A small sound classifier, trained from scratch.
Model: 3.77M parameters, log mel input, arch crnn, norm batchnorm, depths [1, 1, 1, 1], widths [192, 288, 432, 640], rnn gru.
Data: trained on synthesized solo parts of chorales (CocoChorales), 34.1 epochs.
Rows from block 6, named by matrix and row number. Each number is 128 + 32 x the weight over the matrix's rms, rounded and kept within 0 to 255. All counts start at 0. Numbers have three digits each.
# weight_ih_l0_reverse: GRU input weights, backward direction (gates r, z, n stacked) (model.rnn.2.rnn.weight_ih_l0_reverse, 288x192), inputs 0-95
weight_ih_l0_reverse.134:143075107117106120062136171116107130107199106100119061110111166120138081107078118159093144113169098130158091174107143146075109162111160159087182160148195090155135142133140107152107118106107108185159057142157113119136193162101141092086150159167123117114115090106173098176133149159166110086
weight_ih_l0_reverse.135:080099189106051132173074132107161172188072145033184181120045090109181139103153143120183108165125198103129150099183081123099179075107141093110163205085146112070009134103088181150114128065155097154126118180199161111100104111143153184034043181148126155133138094147123160153055151123184068136
weight_ih_l0_reverse.136:122111181142141111114121128183145122144113158143187162111071106096144132175150146056166136107113214104139136166136112135148132045122189074176102171153155108079132087115105162137096125120143103135078133148175144122073117103178113142131118106149148094098190121137134128194100150155115085163
weight_ih_l0_reverse.137:078104037171040076111178100131142210114121139116108148100145160173155139140133061144184122147176134214169079109092201152177108114184165099129096148092059193120165134097085134152200133127136151109125137139162099147199064123139141225137044118138120089103092145126150156132146137154142120122
weight_ih_l0_reverse.138:168167235071163086132137098095089072171136095118176065134085148074085170149091122072084129067023091122119164078142163074103094178207135101162120114125103154098134059120149176122137130165172168079146120102090083161138134117115114066255158116122140091114109174134126070095099107124092126255
weight_ih_l0_reverse.139:144163217110134162151150147177129095119094131170145130079068112124208137199127074131139161091104064085142183143082133040151080190152122137185173121185106143225106140112103115178151161177108059099170173095094180040053209042153175091129171192083101139223116110111120125099095058050168099108
weight_ih_l0_reverse.140:155143131102152193127119102133164169189148190131122134102118070086132120115114177123090166174149139110086060172131075138118119072056169151125181160125153086128062123133107113115094112141071080203167140171129196122082151127137083145098158168099124149130106085104145138122118206094188161093
weight_ih_l0_reverse.141:151096212095101166143111127121121089088141158178166130077117039122219198173136087081115126067107183087111167090080096091169095149115126102142160129211086103158110117031114136171131164174205103110181102073081152110049117109144168129109138141124121100165195106069097109119077138149149148122
weight_ih_l0_reverse.142:205166142197128063093124080106124149126104134120126117109115066180115186110177098112185085054128165103160118148099182163143080141155169052208094226156095159124168103168000111137184090198089124125130138182119125117054128090173113167150112094185099134111110141199154145097074180141149096073
weight_ih_l0_reverse.143:129112072134121134093130141144125133128177114094086122126123121112173096148130095169159099108137063109117181128124134102138075127130123166073116121113146140157136134156103100126167147159103147102117101117102121136135158130134172110123127100141119137094061104134164151088126125071165117144
weight_ih_l0_reverse.144:138114024185163091088068191096161126093154112140111102134172143157118107089114109115129137062201153225111059135078158154124109124123128137084133149085175101117155113192096092184081113140104228140128104170142083144154125165119156129139131148137158139053124097117138104172171176190057150131
weight_ih_l0_reverse.145:146135056114157107082143159111097112121206126128054085137138167120103102085112107167112101152202074162108114128104159135105118183089115174012168073057126152091135142127196096126113175100131228144102088196123097130176164170079159154154127132132140095099043087072154116100189150149164147150
weight_ih_l0_reverse.146:147102117100110125143103111169159094105141068182154058107165188129092149118094179126068191159177100194122045172126141103140147065117203094090123096108098082094090067121159118128117158045108105171181195096147201168157144123125062122227174151070163089144132142116166085208127106201089165163
weight_ih_l0_reverse.147:188145169091111125114182156194092083155129111141110118168164149134157094192222105116145148058114085095152153131100185113161089208170114187204099149217111137208179149160126115174193110215093038084128190017031133157087179077219165083121137119113102149144153101133097137068108000051087119111
weight_ih_l0_reverse.148:165129129138179097095150118142106099111180157088039103132121103156103122157106119099089140012130073071125097137106141041121145157117166151145117125141156073140179152157143115076153120210088132144126170114096062122121202141120134166168207125151107181059200113121110093080129119136128086125
weight_ih_l0_reverse.149:153031202088066109125150142091096147143098152107162105123051114094156161123136139085142097133110153092206175142115159095132161143164139061143170151179130169153094129029209193117187140123126073117071091112146151143114128087116123137119105148182176000150150140101111144165064087145194130189
weight_ih_l0_reverse.150:125106068162059104117112124127131183094095195100076098133170118158163114112133131124207097142166150174105094120091163120166161119123184118182131170142075128139119149155094162162182109137151133160097101139161137124161115072152161255071060155149146097096147074108142159134128133141178078074
weight_ih_l0_reverse.151:137124167082163169103120148155115106141159156156096122179122095129173097189137120125139174113116118099131123126110106095156095171089155177148170138201115071150108180139108102146135123194148070126161106116115133105107172067137135169117101158130080140187155067077103139110105142102164094087
weight_ih_l0_reverse.152:097110143065111108159094069093206105145146118156182122168117145093118149080111179114074128151146136179140105126083112124069153114122164125103190114090151092069024146125133138095098165058148161188129117170176154144120132151097123152159171143083157093162117139127127093207136176194140153154
weight_ih_l0_reverse.153:075090109110109129084146076142081161111140141108126105127102121148094105144112107132086160131182140171130086145155141085136123151122158140045114125122124084145156105059162117077089185161144118148096153154156138095120177157096144174157177109087126147207162111112172062124105125154109118171
weight_ih_l0_reverse.154:164182108148122074122112114123154122130134148162112148139151053164156181133176091110144107068123162122131094101076170144177055145120146080168130186129079140131124143173000073148136097221128101120146137113131116146087149098151144142112122100141090150122112130161123146128112170114145133059
weight_ih_l0_reverse.155:142096130117100117143158143123147169142126095123146132146147150090123158150098136137098149176105123125132143151167093129118108067174164080123127138129122133116110126131125139130138100097088078132130131122109158134107116101143077117161133150111136112133151168145145123171111139153127110139
weight_ih_l0_reverse.156:138105158139157153114116158112162098131123130131160128124107081098121131152132134118151126128106179101124133139110120117129120117124138109157131176152164094130126091137075139172092134126094112127151120130143142138070142121165127106087087141179141161106199097151133102167103150142101126144
weight_ih_l0_reverse.157:123113102167103126087136242079124162097053126074084126153163170175223080037164091096186028078088105116160145122103117117091159137134155102134161170147142180110120202161121117195166073113129133143053092211169097142179133072154189130049066063235218047065110112158086225166140163129174120133
weight_ih_l0_reverse.158:190128154087152151075164152169047089085173208175096081095157113132155109189109063142101147036120048111173162117074158095154133239146153157157131089179086116192174146140109090085202159255112069123097164082054115083098187068123171153122160091120075107146126079056107113025128051104121121126
weight_ih_l0_reverse.159:148084082123097144072218212146065148084118147112087153070119177144154060144148048164176127124141060092163128182123167062173124188117118152151125112174130181183126161095147082175218120149130101157107096089089111072149162071156153093092118143146120121107111088095156149102100034095170130121
weight_ih_l0_reverse.160:179143147146101132174121170134139163130088185122141149164166114117155134096184118149209071149113156104160131169110140160138091091154127057181056180147129171089137116130031128115116042062087121166129094151113141131087095103173112147100051102156138110117159122199148179148139109090148093099
weight_ih_l0_reverse.161:135083134148087076114120122064171132117133107139134149152109106107153152099148136145127123176173115158130117120136114137116116054135078099135121173155137111132100100086120131183141091125152130146152114122151123153115107167131144124144134137152161131146116196124140135210085107207110136159
weight_ih_l0_reverse.162:202128101118181125097148134142142111125165160164119101060113199134073119148078104147083145058171052134136082159123158078094070169116171151088160080098139130152151134154135058147174150148094109140138138112095148073187203107121128097182171124115069128081113102122175088063165076117152143160
weight_ih_l0_reverse.163:101099061166118086108126111154152127108113075124133167135157171172204116137129144156172127085148193183106056110043164149175031122140059042119102146120067210112121156176117113137161068114149188139119067145126092137158116158162119129130063152136112151153112160100115115142142135108125198078
weight_ih_l0_reverse.164:101141146080138141133116124134161133117150192123101133135169088159158104136157101158199150140160143140076137110074184141170063106103132138142111092143077087113099162161042108154132134156140172134122107117093137076098141078167161167085048150108073205141144088122112179104133121064143103057
weight_ih_l0_reverse.165:081115111101163140144056131123183101154151123121137161186184183113098090134164154158122130127148156176015107137159120172106128057132127109091141093075183123107094086170157147127032136075167167122168153114132089151146129156121109089166149154080124148114118111141113128159171141167109085157
weight_ih_l0_reverse.166:146219170091147054173169109119119101157067140143126091125163150141098122150168131061090229048117044131133174057095179112123168166172142167227119145114128127184141218201087130041139130220131075093081206082104132133044204087210189148122175168118108124152125158158067132086062065106092128106
weight_ih_l0_reverse.167:134126093128197118088153108134132118121137121162070132117175174118124115140102124129101140105164117171106088158091147133123093133120163102095128112107145126126120136162124088135147177130133142155132109128120142111154159121139148138147143136116111180114114096140133129134145120131155147114
weight_ih_l0_reverse.168:174077124130145091116083088111109124135193133113153071094093090112056140111040244116088138128154166118131031165181110128043139120048156099092078176054207090101138055140160145056069086057090150194158077191178151179128132198048064100148162166142120138076151109121204038213113229182184092142
weight_ih_l0_reverse.169:119139190101062062149155072077087175217089074045174106081000099063161155156043156050080153099098134081165177101140109078131125158144095099163137165134109144128106098057139212061145134153207102096073187194160126177095123151116153126189155154150172037182188171130109104121008122131127130206
weight_ih_l0_reverse.170:143131193078097182176162192144088120116068208177106112121131150119190073086162085079107145120136034134154186122058167056153145190111171131192215118255125152205057209114167115167152137160142009095114123077131143126110227000136177115112192176145154061184091114085069168132087023076162125149
weight_ih_l0_reverse.171:183086107173144086090128145122149087113230055151157092144112161079092113170114134082114122074122131145151134148098193141076094140145146126107091181138148153129165078132131136171096114135081180131198123063106084182177185179147072037217126149196173101078172168148164050206117130200031106147
weight_ih_l0_reverse.172:177119123102106107154168112169112157140113201117170071100100106104108136191126147084116130148133123083156109170138174109180098119099170113146103195191113155168130097096088165093151079157110074194128136107121170144085132081114084160140106140148126074176155110129174135112092132106200049115
weight_ih_l0_reverse.173:126107055132145138064187079179102096096181097155087128073152173144116078159086111206111201109151099169138082138142112106149093165118095125046087086096137140173141102132210082133170134125114135143139133115098125071182155177105129133131150126088056191162172126075188091127149111146101166132
weight_ih_l0_reverse.174:123138081188140157102128122190185099104182063151168150105160129145116125164166092179146222091158157170092080140087154196120065109162098113107089149082162169167163099174073084223108101122078164119199101120101133086098170156164118097133106169076086166127104121164177120148142101144022145074
weight_ih_l0_reverse.175:125178170122234144142134109133121096146142127137136120156106105087087131164139165090097134101085105120092148117166074091084121113161142182158120130125131090121156131173120143090112150175069157112123206169101104141105150124137087142151169103119111171079122129188083095101135167171100091148
weight_ih_l0_reverse.176:198138135104126107113152163114129147111116147146100096085151165139106086109095114129081153119125049085179114155061179101130169168107145146124151157127153120209112192142112114101161098157073089158104104107114136118139212096104139104127183150145115119082105077097148098128129060115205113105
weight_ih_l0_reverse.177:178156122159148128062212111155075136106183102129134125075108140142090128222093086237133166069121086040175147177141113135127071198194087102114083148136144156164223079122144082129206116194097134103164072097076137020160115176114136078135151077122054220133115157140228040056135052123119156088
weight_ih_l0_reverse.178:197101169130152105111146157154123100091108131222107070141193135095152097134108107083042106101079082159146175087028194133164120174150158112145153080171131155191107161172173110124242120189150116096095126052097097144163149116141154100155189091118141053176175153067068112119135062138107149104
weight_ih_l0_reverse.179:159079157116106164099102139185122106144130140134166131092097075120142172156096106107142123126096214090120093167152083139143137112108125081125106187149161091102141061116116132161107114108118107166196100136157145085076067125114086122118103129137101131154248108106153112190111151133120119117
weight_ih_l0_reverse.180:172152179079128151096150189166098110136141160131069100149159090135171087164121102109106175093132087103147155115080161089162110202077142195176158131234097067226134173130120112121116124191105051124123136086125151092073201094155181139091150164141082112198192054057094110108119100082142094052
weight_ih_l0_reverse.181:134128135188137134106178158201118108084116139147148132126171167130085107183148116167153124112160116139134110142133142125177108161158197153130104076174033130126186080147152150141183162183129096115128180069074152121163119059153104112171091087113103173121160117129125165108147065116072081155
weight_ih_l0_reverse.182:080116120201081046151140052114166186128117151086154161148159143152149136115158136127142125113171185145168131128153172129194129062191141075120122141095050169111153102146094160115160124111143159081091165136159118124099120084142101168172104126108143124143164169190131161125111103151127078138
weight_ih_l0_reverse.183:187158086236105050125089102198149070083109064165176173068102121143088156190126085175165156058112197136165112183109109159102099115227112050133084168089193232145204071164088075168148075143062148079124146119120113105142109175131089104171105096155094134095141167246185077128098126141105172110
weight_ih_l0_reverse.184:158115151036084161151031096120200107104116143163149165143143132094079174058074186119118146160159174176117100177139112129084215087111127143098163128103184068032072114115179168086067116094103157202112118168192147141164122204094125080149119137095126073105145101095151058210121144190139135144
weight_ih_l0_reverse.185:179119113154131114111196194119076123097087126117075080146172197111169058116145082149125079081109042096175146146094182110169131177122185151182104137196120165179156205192179108146206128207045068114079141095090117127189188067184167131100150117197148111113074139158120178064148076070133085111
weight_ih_l0_reverse.186:174153116145199115109160152109098119119158089094086079145135121078103105125126124134098104085107067104128153137113191145100093187182146169116106153098183138140213145181165138133137118166060110080118132135095098163158151149150115099151148112202155153063085147149104110095117124106112094147
weight_ih_l0_reverse.187:115186226134073073153134117062132142178079167072096131139049076126150137132125127099090134047098091080155237075149098096107135144179134115226169150145132160151109202104112196078185144211166071061063174158158121162057138098150212166082166113157144103141125160146084124044031120081144107153
weight_ih_l0_reverse.188:150083106157137112100126113105124195121157167097118117088120084187173099101127141140156108090135108114172100161111137134143121147084164131147137145121112134126101162088073092155134137151135120169114091173143141094128157099089124206106148153187110121116133085099140148094129168142188093112
weight_ih_l0_reverse.189:169154127212122085092111149110127173112077123104144141092118148165175130094134064171181044067101113092134143118151118152120132120178165075104088141064141212115191137131104121145199076119113179068100109183107077130160101133107180117155087044166153072070089158183147159086158111085173119138
weight_ih_l0_reverse.190:133084131103055126165063172097161100092098111196181133094110207126115140079066154102060135170151147174161133125087160120098226106099201081093218121092136148078003123076180198156123176001125117158122135144208170197170136133081151074125156146148173054096107123102159103209107132162188159193
weight_ih_l0_reverse.191:160130090156176123112077158146128052074153088170140104097182174100070107171120097146101177111179076165129101109080138148128128150101129139100155104119135128168116082189161090162111154147067155122191131074094092119106191144135135063183181137105098110126095112114153070114188108135098146149
weight_ih_l0_reverse.192:088105143117100155146164105122123170168092117048152199130107122094146150144172126125213093156092128072099172126192131093153109099132110109126118121135090147070150112095130165147121131103119133097119107122130128107113096097138104115091078109128157109153135114158087169130131099103133140151
weight_ih_l0_reverse.193:121170098162124092143096119113150158156100098116153148144127145129080135120146153153123136133113145161115134121171122172111126076165121119155092127074158149098161125150095135111113086129112146114110158140112108176144093143134096122139136112118151153073115171203118133134120152135121111151
weight_ih_l0_reverse.194:106090129141093088099179125145124117109143093126157173144109151169166124155114068150178138112136131112147163088094175072120107157171095128111129103148114174159164144110159124192118132137173145087115121095112114120170121124139175124119081136135147121152122144113125142130121012127119160122
weight_ih_l0_reverse.195:126113111158157108141141123126127125139126101128164128089062137151068134132053150164090180135135101106116123147191090103063131112123107123050099147069190099151135103133163101096115106078117143152132127163156139127156148195060112085141161143124125163083116159175189065156099149143131152140
weight_ih_l0_reverse.196:154092109110158159163064160145162116109099186192116091102173129141138116093133146094115104169152169199107070162084118110142144079044202109115143120156123097094084135156104126105115145095109129205133125143140137138115105056142101170137108144131149100104180091131111146155181181140155091133
weight_ih_l0_reverse.197:085140123129122138151137121110147156129071149117131161088107180119141149140124106165146134144126150100142164119165120095165142123163122105117149070121089169127102148086156130124179199130170048092122141108117173115141092077104125138112135114111122145165060157156137187049147078063160144136
weight_ih_l0_reverse.198:120187169133115123152107108128125141152098161154106106085118072142125177148114141106098133088136138147129143113139088114149132131118143116153166134125139106111093141129063117086130176223155104112123157174155165063065098102137163166108150124124070116161144134143126121078116187114179146114