{"norm": "batchnorm", "kernel_size": 5, "stem": "single", "widths": [192, 288, 432, 640], "rnn": "gru", "bidirectional": true, "loss": "cross_entropy", "optimizer": "cautious_adamw", "max_steps": 10400}
Rows from block 3 of a small sound classifier, named by matrix and row number. Each number is 500 + 25 x the weight over its row's rms, rounded and kept within 0 to 999. All counts start at 0. Numbers have three digits each. After the name is the row's rms in percent of the matrix's.
Before each channel's rows are labels from the 100 clips, of 14976, where the channel reaches its highest value: "strongest on" is what is common among them; "lies over" is the class under the peak. Only what is clearly more common there than usual is listed. The data: synthesized solo parts of chorales (CocoChorales). In brackets: how many of the 100, against the usual share in percent.
# conv: width-5 conv, stride 2 (model.blocks.3.conv.weight, 640x432x5, each kernel summed), inputs 108-215

strongest on: trombone (45 vs 7.3); trumpet (41 vs 8.5)
lies over: silence (97 vs 11.7)
conv.409 100:497473503504474489479498514532552494504504561509539524512483513477517496517507490561482494493474547523506543442527489520497491500504503510516512496519530531491501513467467489491547498566530514525547488533492450498496507510505536499540455483488484527547525530548530493495552482529468487476497501529521512518498478476489482491

strongest on: viola (54 vs 8.5); note D4 (45 vs 12.7); note E4 (31 vs 8.6); note F#4 (30 vs 8.5)
lies over: silence (98 vs 11.7)
conv.474 103:483499525502452514491552507537504485468469554520491511504497510497489508503501462535493534541467534522505510468543487517510511494455502498546453505492516472474481532518441522527510507529483499534502506505446505523510504508483537517478515550461481493528530472529510493507523452503509498467494500445558513489509480482529486501

strongest on: cello (50 vs 9.7); tuba (30 vs 8.7)
lies over: silence (64 vs 11.7)
conv.565 108:563513530530490479505472502499523532529571503517485464535482530505491507508487519481481494462506503524509510514534473534486525512524486513510504485502483536536578528479529486454464500480505513500516492506489479497534466485518496503496518506505545486534486499508495509535477498533487522556536536499496477515511508496494507484

strongest on: tuba (99 vs 8.7); note C3 (30 vs 0.6); note G3 (28 vs 5.9)
lies over: C3 (26 vs 0.2)
conv.177 102:540509555506491506530533529553492528531500492543483524497512524537479511503492478481490537528523497468549517509477501525515523469540539477512516472520496530497515521514518539516496494514492581484521561513485494492479532502512519527514509518524557524475485522525520508486502478510489461557531547520503478533541493510465538503

strongest on: tuba (39 vs 8.7); note A#2 (27 vs 0.4)
lies over: A#2 (26 vs 0.1)
conv.479 094:523464543498527527534563493453499499528502495574537480538522582542520538482490499503499543542544449493483526511484502538552533498544520483519503495554535529495519523486506511497535483525510452487495552510506557524450484502517577537498476519492467504479458520537496518494514508536509484501525518510472527491454502497516501509

strongest on: trumpet (86 vs 8.5); note C5 (35 vs 10.2)
lies over: silence (98 vs 11.7)
conv.427 113:514498515510482464456499491540532516522519523521514530496467500480499468504507496533487489461497522500515525446509479522477484499520505530493521484501482544499501508474456501494516484530539542491540494540507432488483503475520510494554461468510517532527501536544505482498506469530455479502492518538481481519505479476457496497

strongest on: trumpet (92 vs 8.5)
lies over: silence (100 vs 11.7)
conv.382 096:493505492539519522474524484537532530511535533510534528473504477497527457475531500508482505492480470489503522461497512534498480532510507508489516474516530527511518460501527525527525502535505500511501478540515486499484535491525509467518469492530514540518487554537499481497518537488481482474507463563469514533490518482485497543

strongest on: clarinet (89 vs 9); note C4 (54 vs 10.8); note D4 (41 vs 12.7)
lies over: C4 (46 vs 3.2)
conv.495 095:493492493529477489495484516483564509483530516464516482467493512497541452504462514475526491470566480530488522476479517518481497523496564490499588512509516539516543456499535511524496506517519501523512484502462503523503483499485499455489498469501498496493485497522487501476511521479526478523504468542470514516489538533509509488

strongest on: tuba (84 vs 8.7); note A#2 (27 vs 0.4); note G3 (26 vs 5.9)
lies over: A#2 (26 vs 0.1)
conv.395 105:497501522472503517511507509478480499503492493514469435487511516525473504498481516485474531518537479500506488552515444505522522476515494511508501479489479522501510514500487467475467471472488502472529573485495514469535492505485524523516553473501525472446479477519494499493485492489498496546511546462517473533563490548512565484

strongest on: trombone (56 vs 7.3); bassoon (44 vs 8.3); note D3 (42 vs 2.4); note A3 (41 vs 8.6)
lies over: D3 (42 vs 0.9); C4 (39 vs 3.2)
conv.308 099:465483494501464512483526472494518491485480541508509464462505507500508475470497500509507528507533482486522523458526500486496465464472557500453570508506509483504469452512488558513511538498490510493534521493462555541505511513503527521510518509460471481492492523497499484545524503474511539503475488491486518505506540515520490513

strongest on: viola (100 vs 8.5); note D#4 (78 vs 10.6); note F4 (39 vs 9); note D4 (39 vs 12.7)
lies over: D#4 (59 vs 4); silence (29 vs 11.7)
conv.456 107:477534497500494494503536532534505484470463516488500558491500501497496508500511485526528518534470556524518518483511536496497505524457526507506491526501516474475463503538459529560513529527491534532495513500473488528488523511486501516483522548510491495505507486527528536498526478505516488477499494483552526477495482531514479506

strongest on: horn (60 vs 6.8); note D4 (54 vs 12.7); note E4 (49 vs 8.6); trombone (40 vs 7.3)
lies over: C4 (29 vs 3.2); E4 (26 vs 2.9)
conv.369 095:501464470469548504506529473491470469509487478547507500528512524497503523512492499507479501501478492478511475504477497489516510464518490487478470484550494497485467482513513522497537478507509515450493480517556536501463517502481538511523481514492500516496485509505509489500490538522493503474511465499476500506460476484493468482

strongest on: cello (33 vs 9.7); horn (29 vs 6.8)
lies over: silence (64 vs 11.7)
conv.418 097:490477520531489512478451495487582531504542538469531454524486505493537512507469481467497473471501516480476544465502462477476464501483512504509522516488496486534523526473516494470500475506522490553530469483482498497528475479498492493513470449495493490526500510484480511494511498519476493500477522506499519496481544478538477527

strongest on: oboe (65 vs 7.5); note A4 (39 vs 8.7); viola (29 vs 8.5)
lies over: A4 (37 vs 3.5)
conv.143 102:541526478451548492506467493477492467487507459473485475520504479497501529510474512460462477499496469495513505524501504495484569503476485484500491466475468490501503522518532467503470477455479514502504513470545505446525530514517473538500562524489512476501484471464530528508517566485542520506552540465488501500521488513525505509

strongest on: trombone (89 vs 7.3); note F#4 (49 vs 8.5); note G#4 (35 vs 9.4); note G4 (32 vs 7.3)
lies over: F#4 (43 vs 3.2); G4 (27 vs 2.6)
conv.198 097:477497511495487502498553499499510487450484523524484498496478528471492498467499515500521529498473484527501496524564527518482500509485476507506473501493544489484493502489458538534498557524462502516473462537466506560503485490474550477463504568452463490499487483543470505554505440504489535467484485460523493484463479512484456483

strongest on: oboe (48 vs 7.5); trumpet (29 vs 8.5); note D5 (28 vs 8.4); note A4 (27 vs 8.7)
lies over: silence (32 vs 11.7)
conv.480 104:531500473492576483519491508485525465498515477522534507535496508489534535520489504500479460506503465490499526534486523506492541531520497463488490488528486530499503484522539449522523474518506519505510507516577517455475541504517523535543511513498528521486467509495517541501542575525522516503532499511472524495501471498494493503

strongest on: trumpet (71 vs 8.5); note C5 (45 vs 10.2); note A#4 (41 vs 10.8); note B4 (37 vs 9.5)
lies over: A#4 (32 vs 4.2)
conv.470 103:472497507447527484505485517463501493504478460472450451464510471509483478496470548469501484498531458497504477520484495478510460504517490493503514474498513509482476498480506497466483504451512507471541529516541491499515492484469487495508495453530522468432476478487471498476480512482477464497467508517493488553548484545496554467

strongest on: violin (75 vs 13.8); note G5 (42 vs 6.3); note G#5 (35 vs 3.9)
lies over: G#5 (26 vs 1.4)
conv.624 099:519496540489491515509484521473491544509509491466485480496510472509517498531464521468504475504511473449490502482459524501495501519490481488534497477464526463497494530519534477515465518487481491535450498497482458523545505525522435495450519512530510498523523465480479527478500518486498467468502527497499475500495548505511517540

strongest on: cello (98 vs 9.7); note F3 (71 vs 3.7); note G3 (54 vs 5.9); note C4 (33 vs 10.8)
lies over: F3 (69 vs 1); G3 (25 vs 1.6)
conv.30 100:535515477493548507517449499479482540526539471513480483525475506491496522516516530464498457462487466521491494567528527503485506505523447528474505505496470530524518460466532455476470503478492499475486489517530497465529471517530493489513494504529554494505469493481525522532479549518510552520519490504468475504494501499462497493

strongest on: cello (99 vs 9.7); note A#3 (51 vs 10.3); note F3 (43 vs 3.7); note C4 (42 vs 10.8)
lies over: silence (47 vs 11.7)
conv.56 098:582539490496548502512466487507499505490548451484497497525484474497506503520505512455465473465471476521519513516510526517470560520490481499483490494481476511521530492503563474493481488468485528495509487487555472460512523502532449501503543538513541504528480499487526520526509580509530526508573517493461516514523491483489504510

strongest on: trumpet (68 vs 8.5)
lies over: silence (66 vs 11.7)
conv.563 101:476496465509508497474541486506532481512504516513527548522466533474529510470534509514519504483492485533488505522497500522482502553530491490450488509513541550492499477487472510529521519539535494503481467543506502519479495457495540492519473497487503547476435490551494530493513493546519480483485456512479510471464468495486476475

strongest on: cello (64 vs 9.7); note C#4 (57 vs 12); saxophone (35 vs 1.6)
lies over: C#4 (57 vs 3.9)
conv.93 103:532514505499483464505474484503454478500499468456508501511507507495493482496525498508530475461517499560460455543460472511483513477512489525488490540501430526494510491509488466486497467466519445461488480478506506508498489491512437465470530506507487502510516527503463454487469477494531516518518507519474513513505507455498509494

strongest on: tuba (47 vs 8.7); oboe (31 vs 7.5); note A#2 (27 vs 0.4)
lies over: A#2 (26 vs 0.1)
conv.471 102:519512516486520497509514516511496504503487539552517508495511484524492523510492488526461512548494505475541552495559515498512510487469479476495487466515465489484473512507510519543518525506479520517523549518510517509494534527537554571507536537469502521511509503470517545538564510487484534493502538453551515520528492526512507528

strongest on: tuba (100 vs 8.7); note D3 (33 vs 2.4); note G3 (27 vs 5.9); note C3 (26 vs 0.6)
lies over: D3 (26 vs 0.9)
conv.178 105:474496513475493493502477512478515498509489486483452459455515484517487471493473499480503500493571461484530486512488488487516467493513514504491525492489492510500508503484507498482462489457520536465559556474485491489518489503465490511507505452510527474443478481507485483473479502483494462535465522498490470548554510552501583467

strongest on: oboe (100 vs 7.5); note C#5 (67 vs 10.1); note C5 (46 vs 10.2); note B4 (39 vs 9.5)
lies over: C#5 (62 vs 3.7)
conv.596 096:530527496469496513499496476518498481509496454496504485468504484522490468474507520461462513505494476503518515510501489505500550491501510492478500465456470521476493497531506505490476491472499521497532552485495472450521543489520468508483593496499527501485477502491525503521503511467524519525545534493473515528564499518542534523

strongest on: viola (89 vs 8.5); note F4 (35 vs 9); note D#4 (31 vs 10.6); note E4 (28 vs 8.6)
lies over: silence (84 vs 11.7)
conv.439 103:581523517492530509529504516520506498487538498485490489519485458503497506526496504463444486512473516468528546501510522530471550511472504469515504436461502499527524512513552504501467508509458544517525513501535476456516554508534469518507541516499530495524505492493549511522539569500515520520568542490495508515535491501504515534

strongest on: oboe (67 vs 7.5); note G4 (34 vs 7.3); note E4 (30 vs 8.6); note F4 (29 vs 9)
lies over: silence (98 vs 11.7)
conv.168 103:449509467505482503455505487530511478468477549520492522486488484503478486487531499512505516503454542514505534445565492467471466498463511508459524509496491484496475472504439511526500520506476512508545510515484502501509515499501540504533523513490492499499519494476542510534533482496478518503463496478545509513527465489502507499

strongest on: horn (29 vs 6.8)
lies over: silence (100 vs 11.7)
conv.61 102:501483510545488506494518499526548514508541519504507523495460515458533469503516497481479500445517452480517523477497516534463471532517505492498536472494514539529534463469517543540490512519521533495499461553489483508487507477518523465515457495508528542505474515532496492502512530507504488507491475543436484520483503495471494492

strongest on: trumpet (99 vs 8.5); note A4 (57 vs 8.7); note B4 (38 vs 9.5); note A#4 (32 vs 10.8)
lies over: A4 (54 vs 3.5)
conv.36 101:484514481507497472477520462537531455494498489499503504508473506482497474482498512508501513453503493526528504481510511505468497506511510515473520486495503536498498477498470536514500510497520552479565536527505480507506505460479499481505503517493518511486476526525500484517491502529501494483498487517476504571555461503485538469

strongest on: clarinet (74 vs 9)
lies over: silence (75 vs 11.7)
conv.567 100:501474487534512501496499515514552528475552525501531497513459514475525481498508526484502497466490484531483533522538519529472501536491500487488523489513568534546562441462536519510514537543478501528492440543494492530507482489495530433516487503497502511512481501528495511525517513521488503523515457527486509488463488515472459499

strongest on: trombone (90 vs 7.3); note F4 (68 vs 9); note D#4 (30 vs 10.6); note E4 (29 vs 8.6)
lies over: F4 (67 vs 3.3)
conv.134 104:491525534496471513488508464512456503517478497497450498490463503452463479484497489495508498439489489499533461487507508502473483489526497551492499502455492508479472505507458547513447509456528521460513495517471485522543505499506488489443521518503488502507492515525485479515456481488504517464479518487476451544531521491491515505

strongest on: oboe (100 vs 7.5); note A#4 (91 vs 10.8); note C5 (52 vs 10.2); note G#4 (33 vs 9.4)
lies over: A#4 (89 vs 4.2)
conv.451 098:456511473510494503485470502484520471498485505481486504511486504500506503481538509517552511481533542547479503483528481466476456511495515522460557553488491496535498468495461491509482514473525478498566537481492520511514485474488512492535510465486480487478519484498498510509497486522511507512456489498535503520532483543507540477

strongest on: clarinet (97 vs 9); note D#4 (35 vs 10.6); note F#4 (34 vs 8.5); note F4 (34 vs 9)
lies over: silence (43 vs 11.7)
conv.257 093:481496467508532523517503529502515497491502514518515524528474489481528541509519527472500500526523514465526525521544567483470506545483500439472529501515531471521500467507502496549516559510490517523481512517536535517481556525508524525524507520507486513477503490460540556527539547510519518510500494512530520485484482540482499502

strongest on: trombone (93 vs 7.3); note F4 (37 vs 9); note F#4 (29 vs 8.5); note E4 (25 vs 8.6)
lies over: silence (100 vs 11.7)
conv.607 097:517485544550473518512527508514521514526544553535530484524466554491520480500513481506509540476510492529470524500493473561497512512526527525535527538496532544535568489493531523506505478538533479502510513512453499528500452478519540487497505498498505529513485541568489487483500488525524471526522503514468506527500523484515494507

strongest on: violin (100 vs 13.8); note F#5 (45 vs 7.1); note A#5 (43 vs 1.3); note G#5 (38 vs 3.9)
lies over: A#5 (41 vs 0.5); F#5 (29 vs 2.5)
conv.285 093:554531492497526510483445469492455507512504436479492489484509466509485473489526514470483465478485458506483485527485493505486525497501466518465481485493454505486499489495516434481485489446500497481498513466536482426522522490551436509482553493511538511522480509476506505505491534471508522511531523480463511517520508461516512532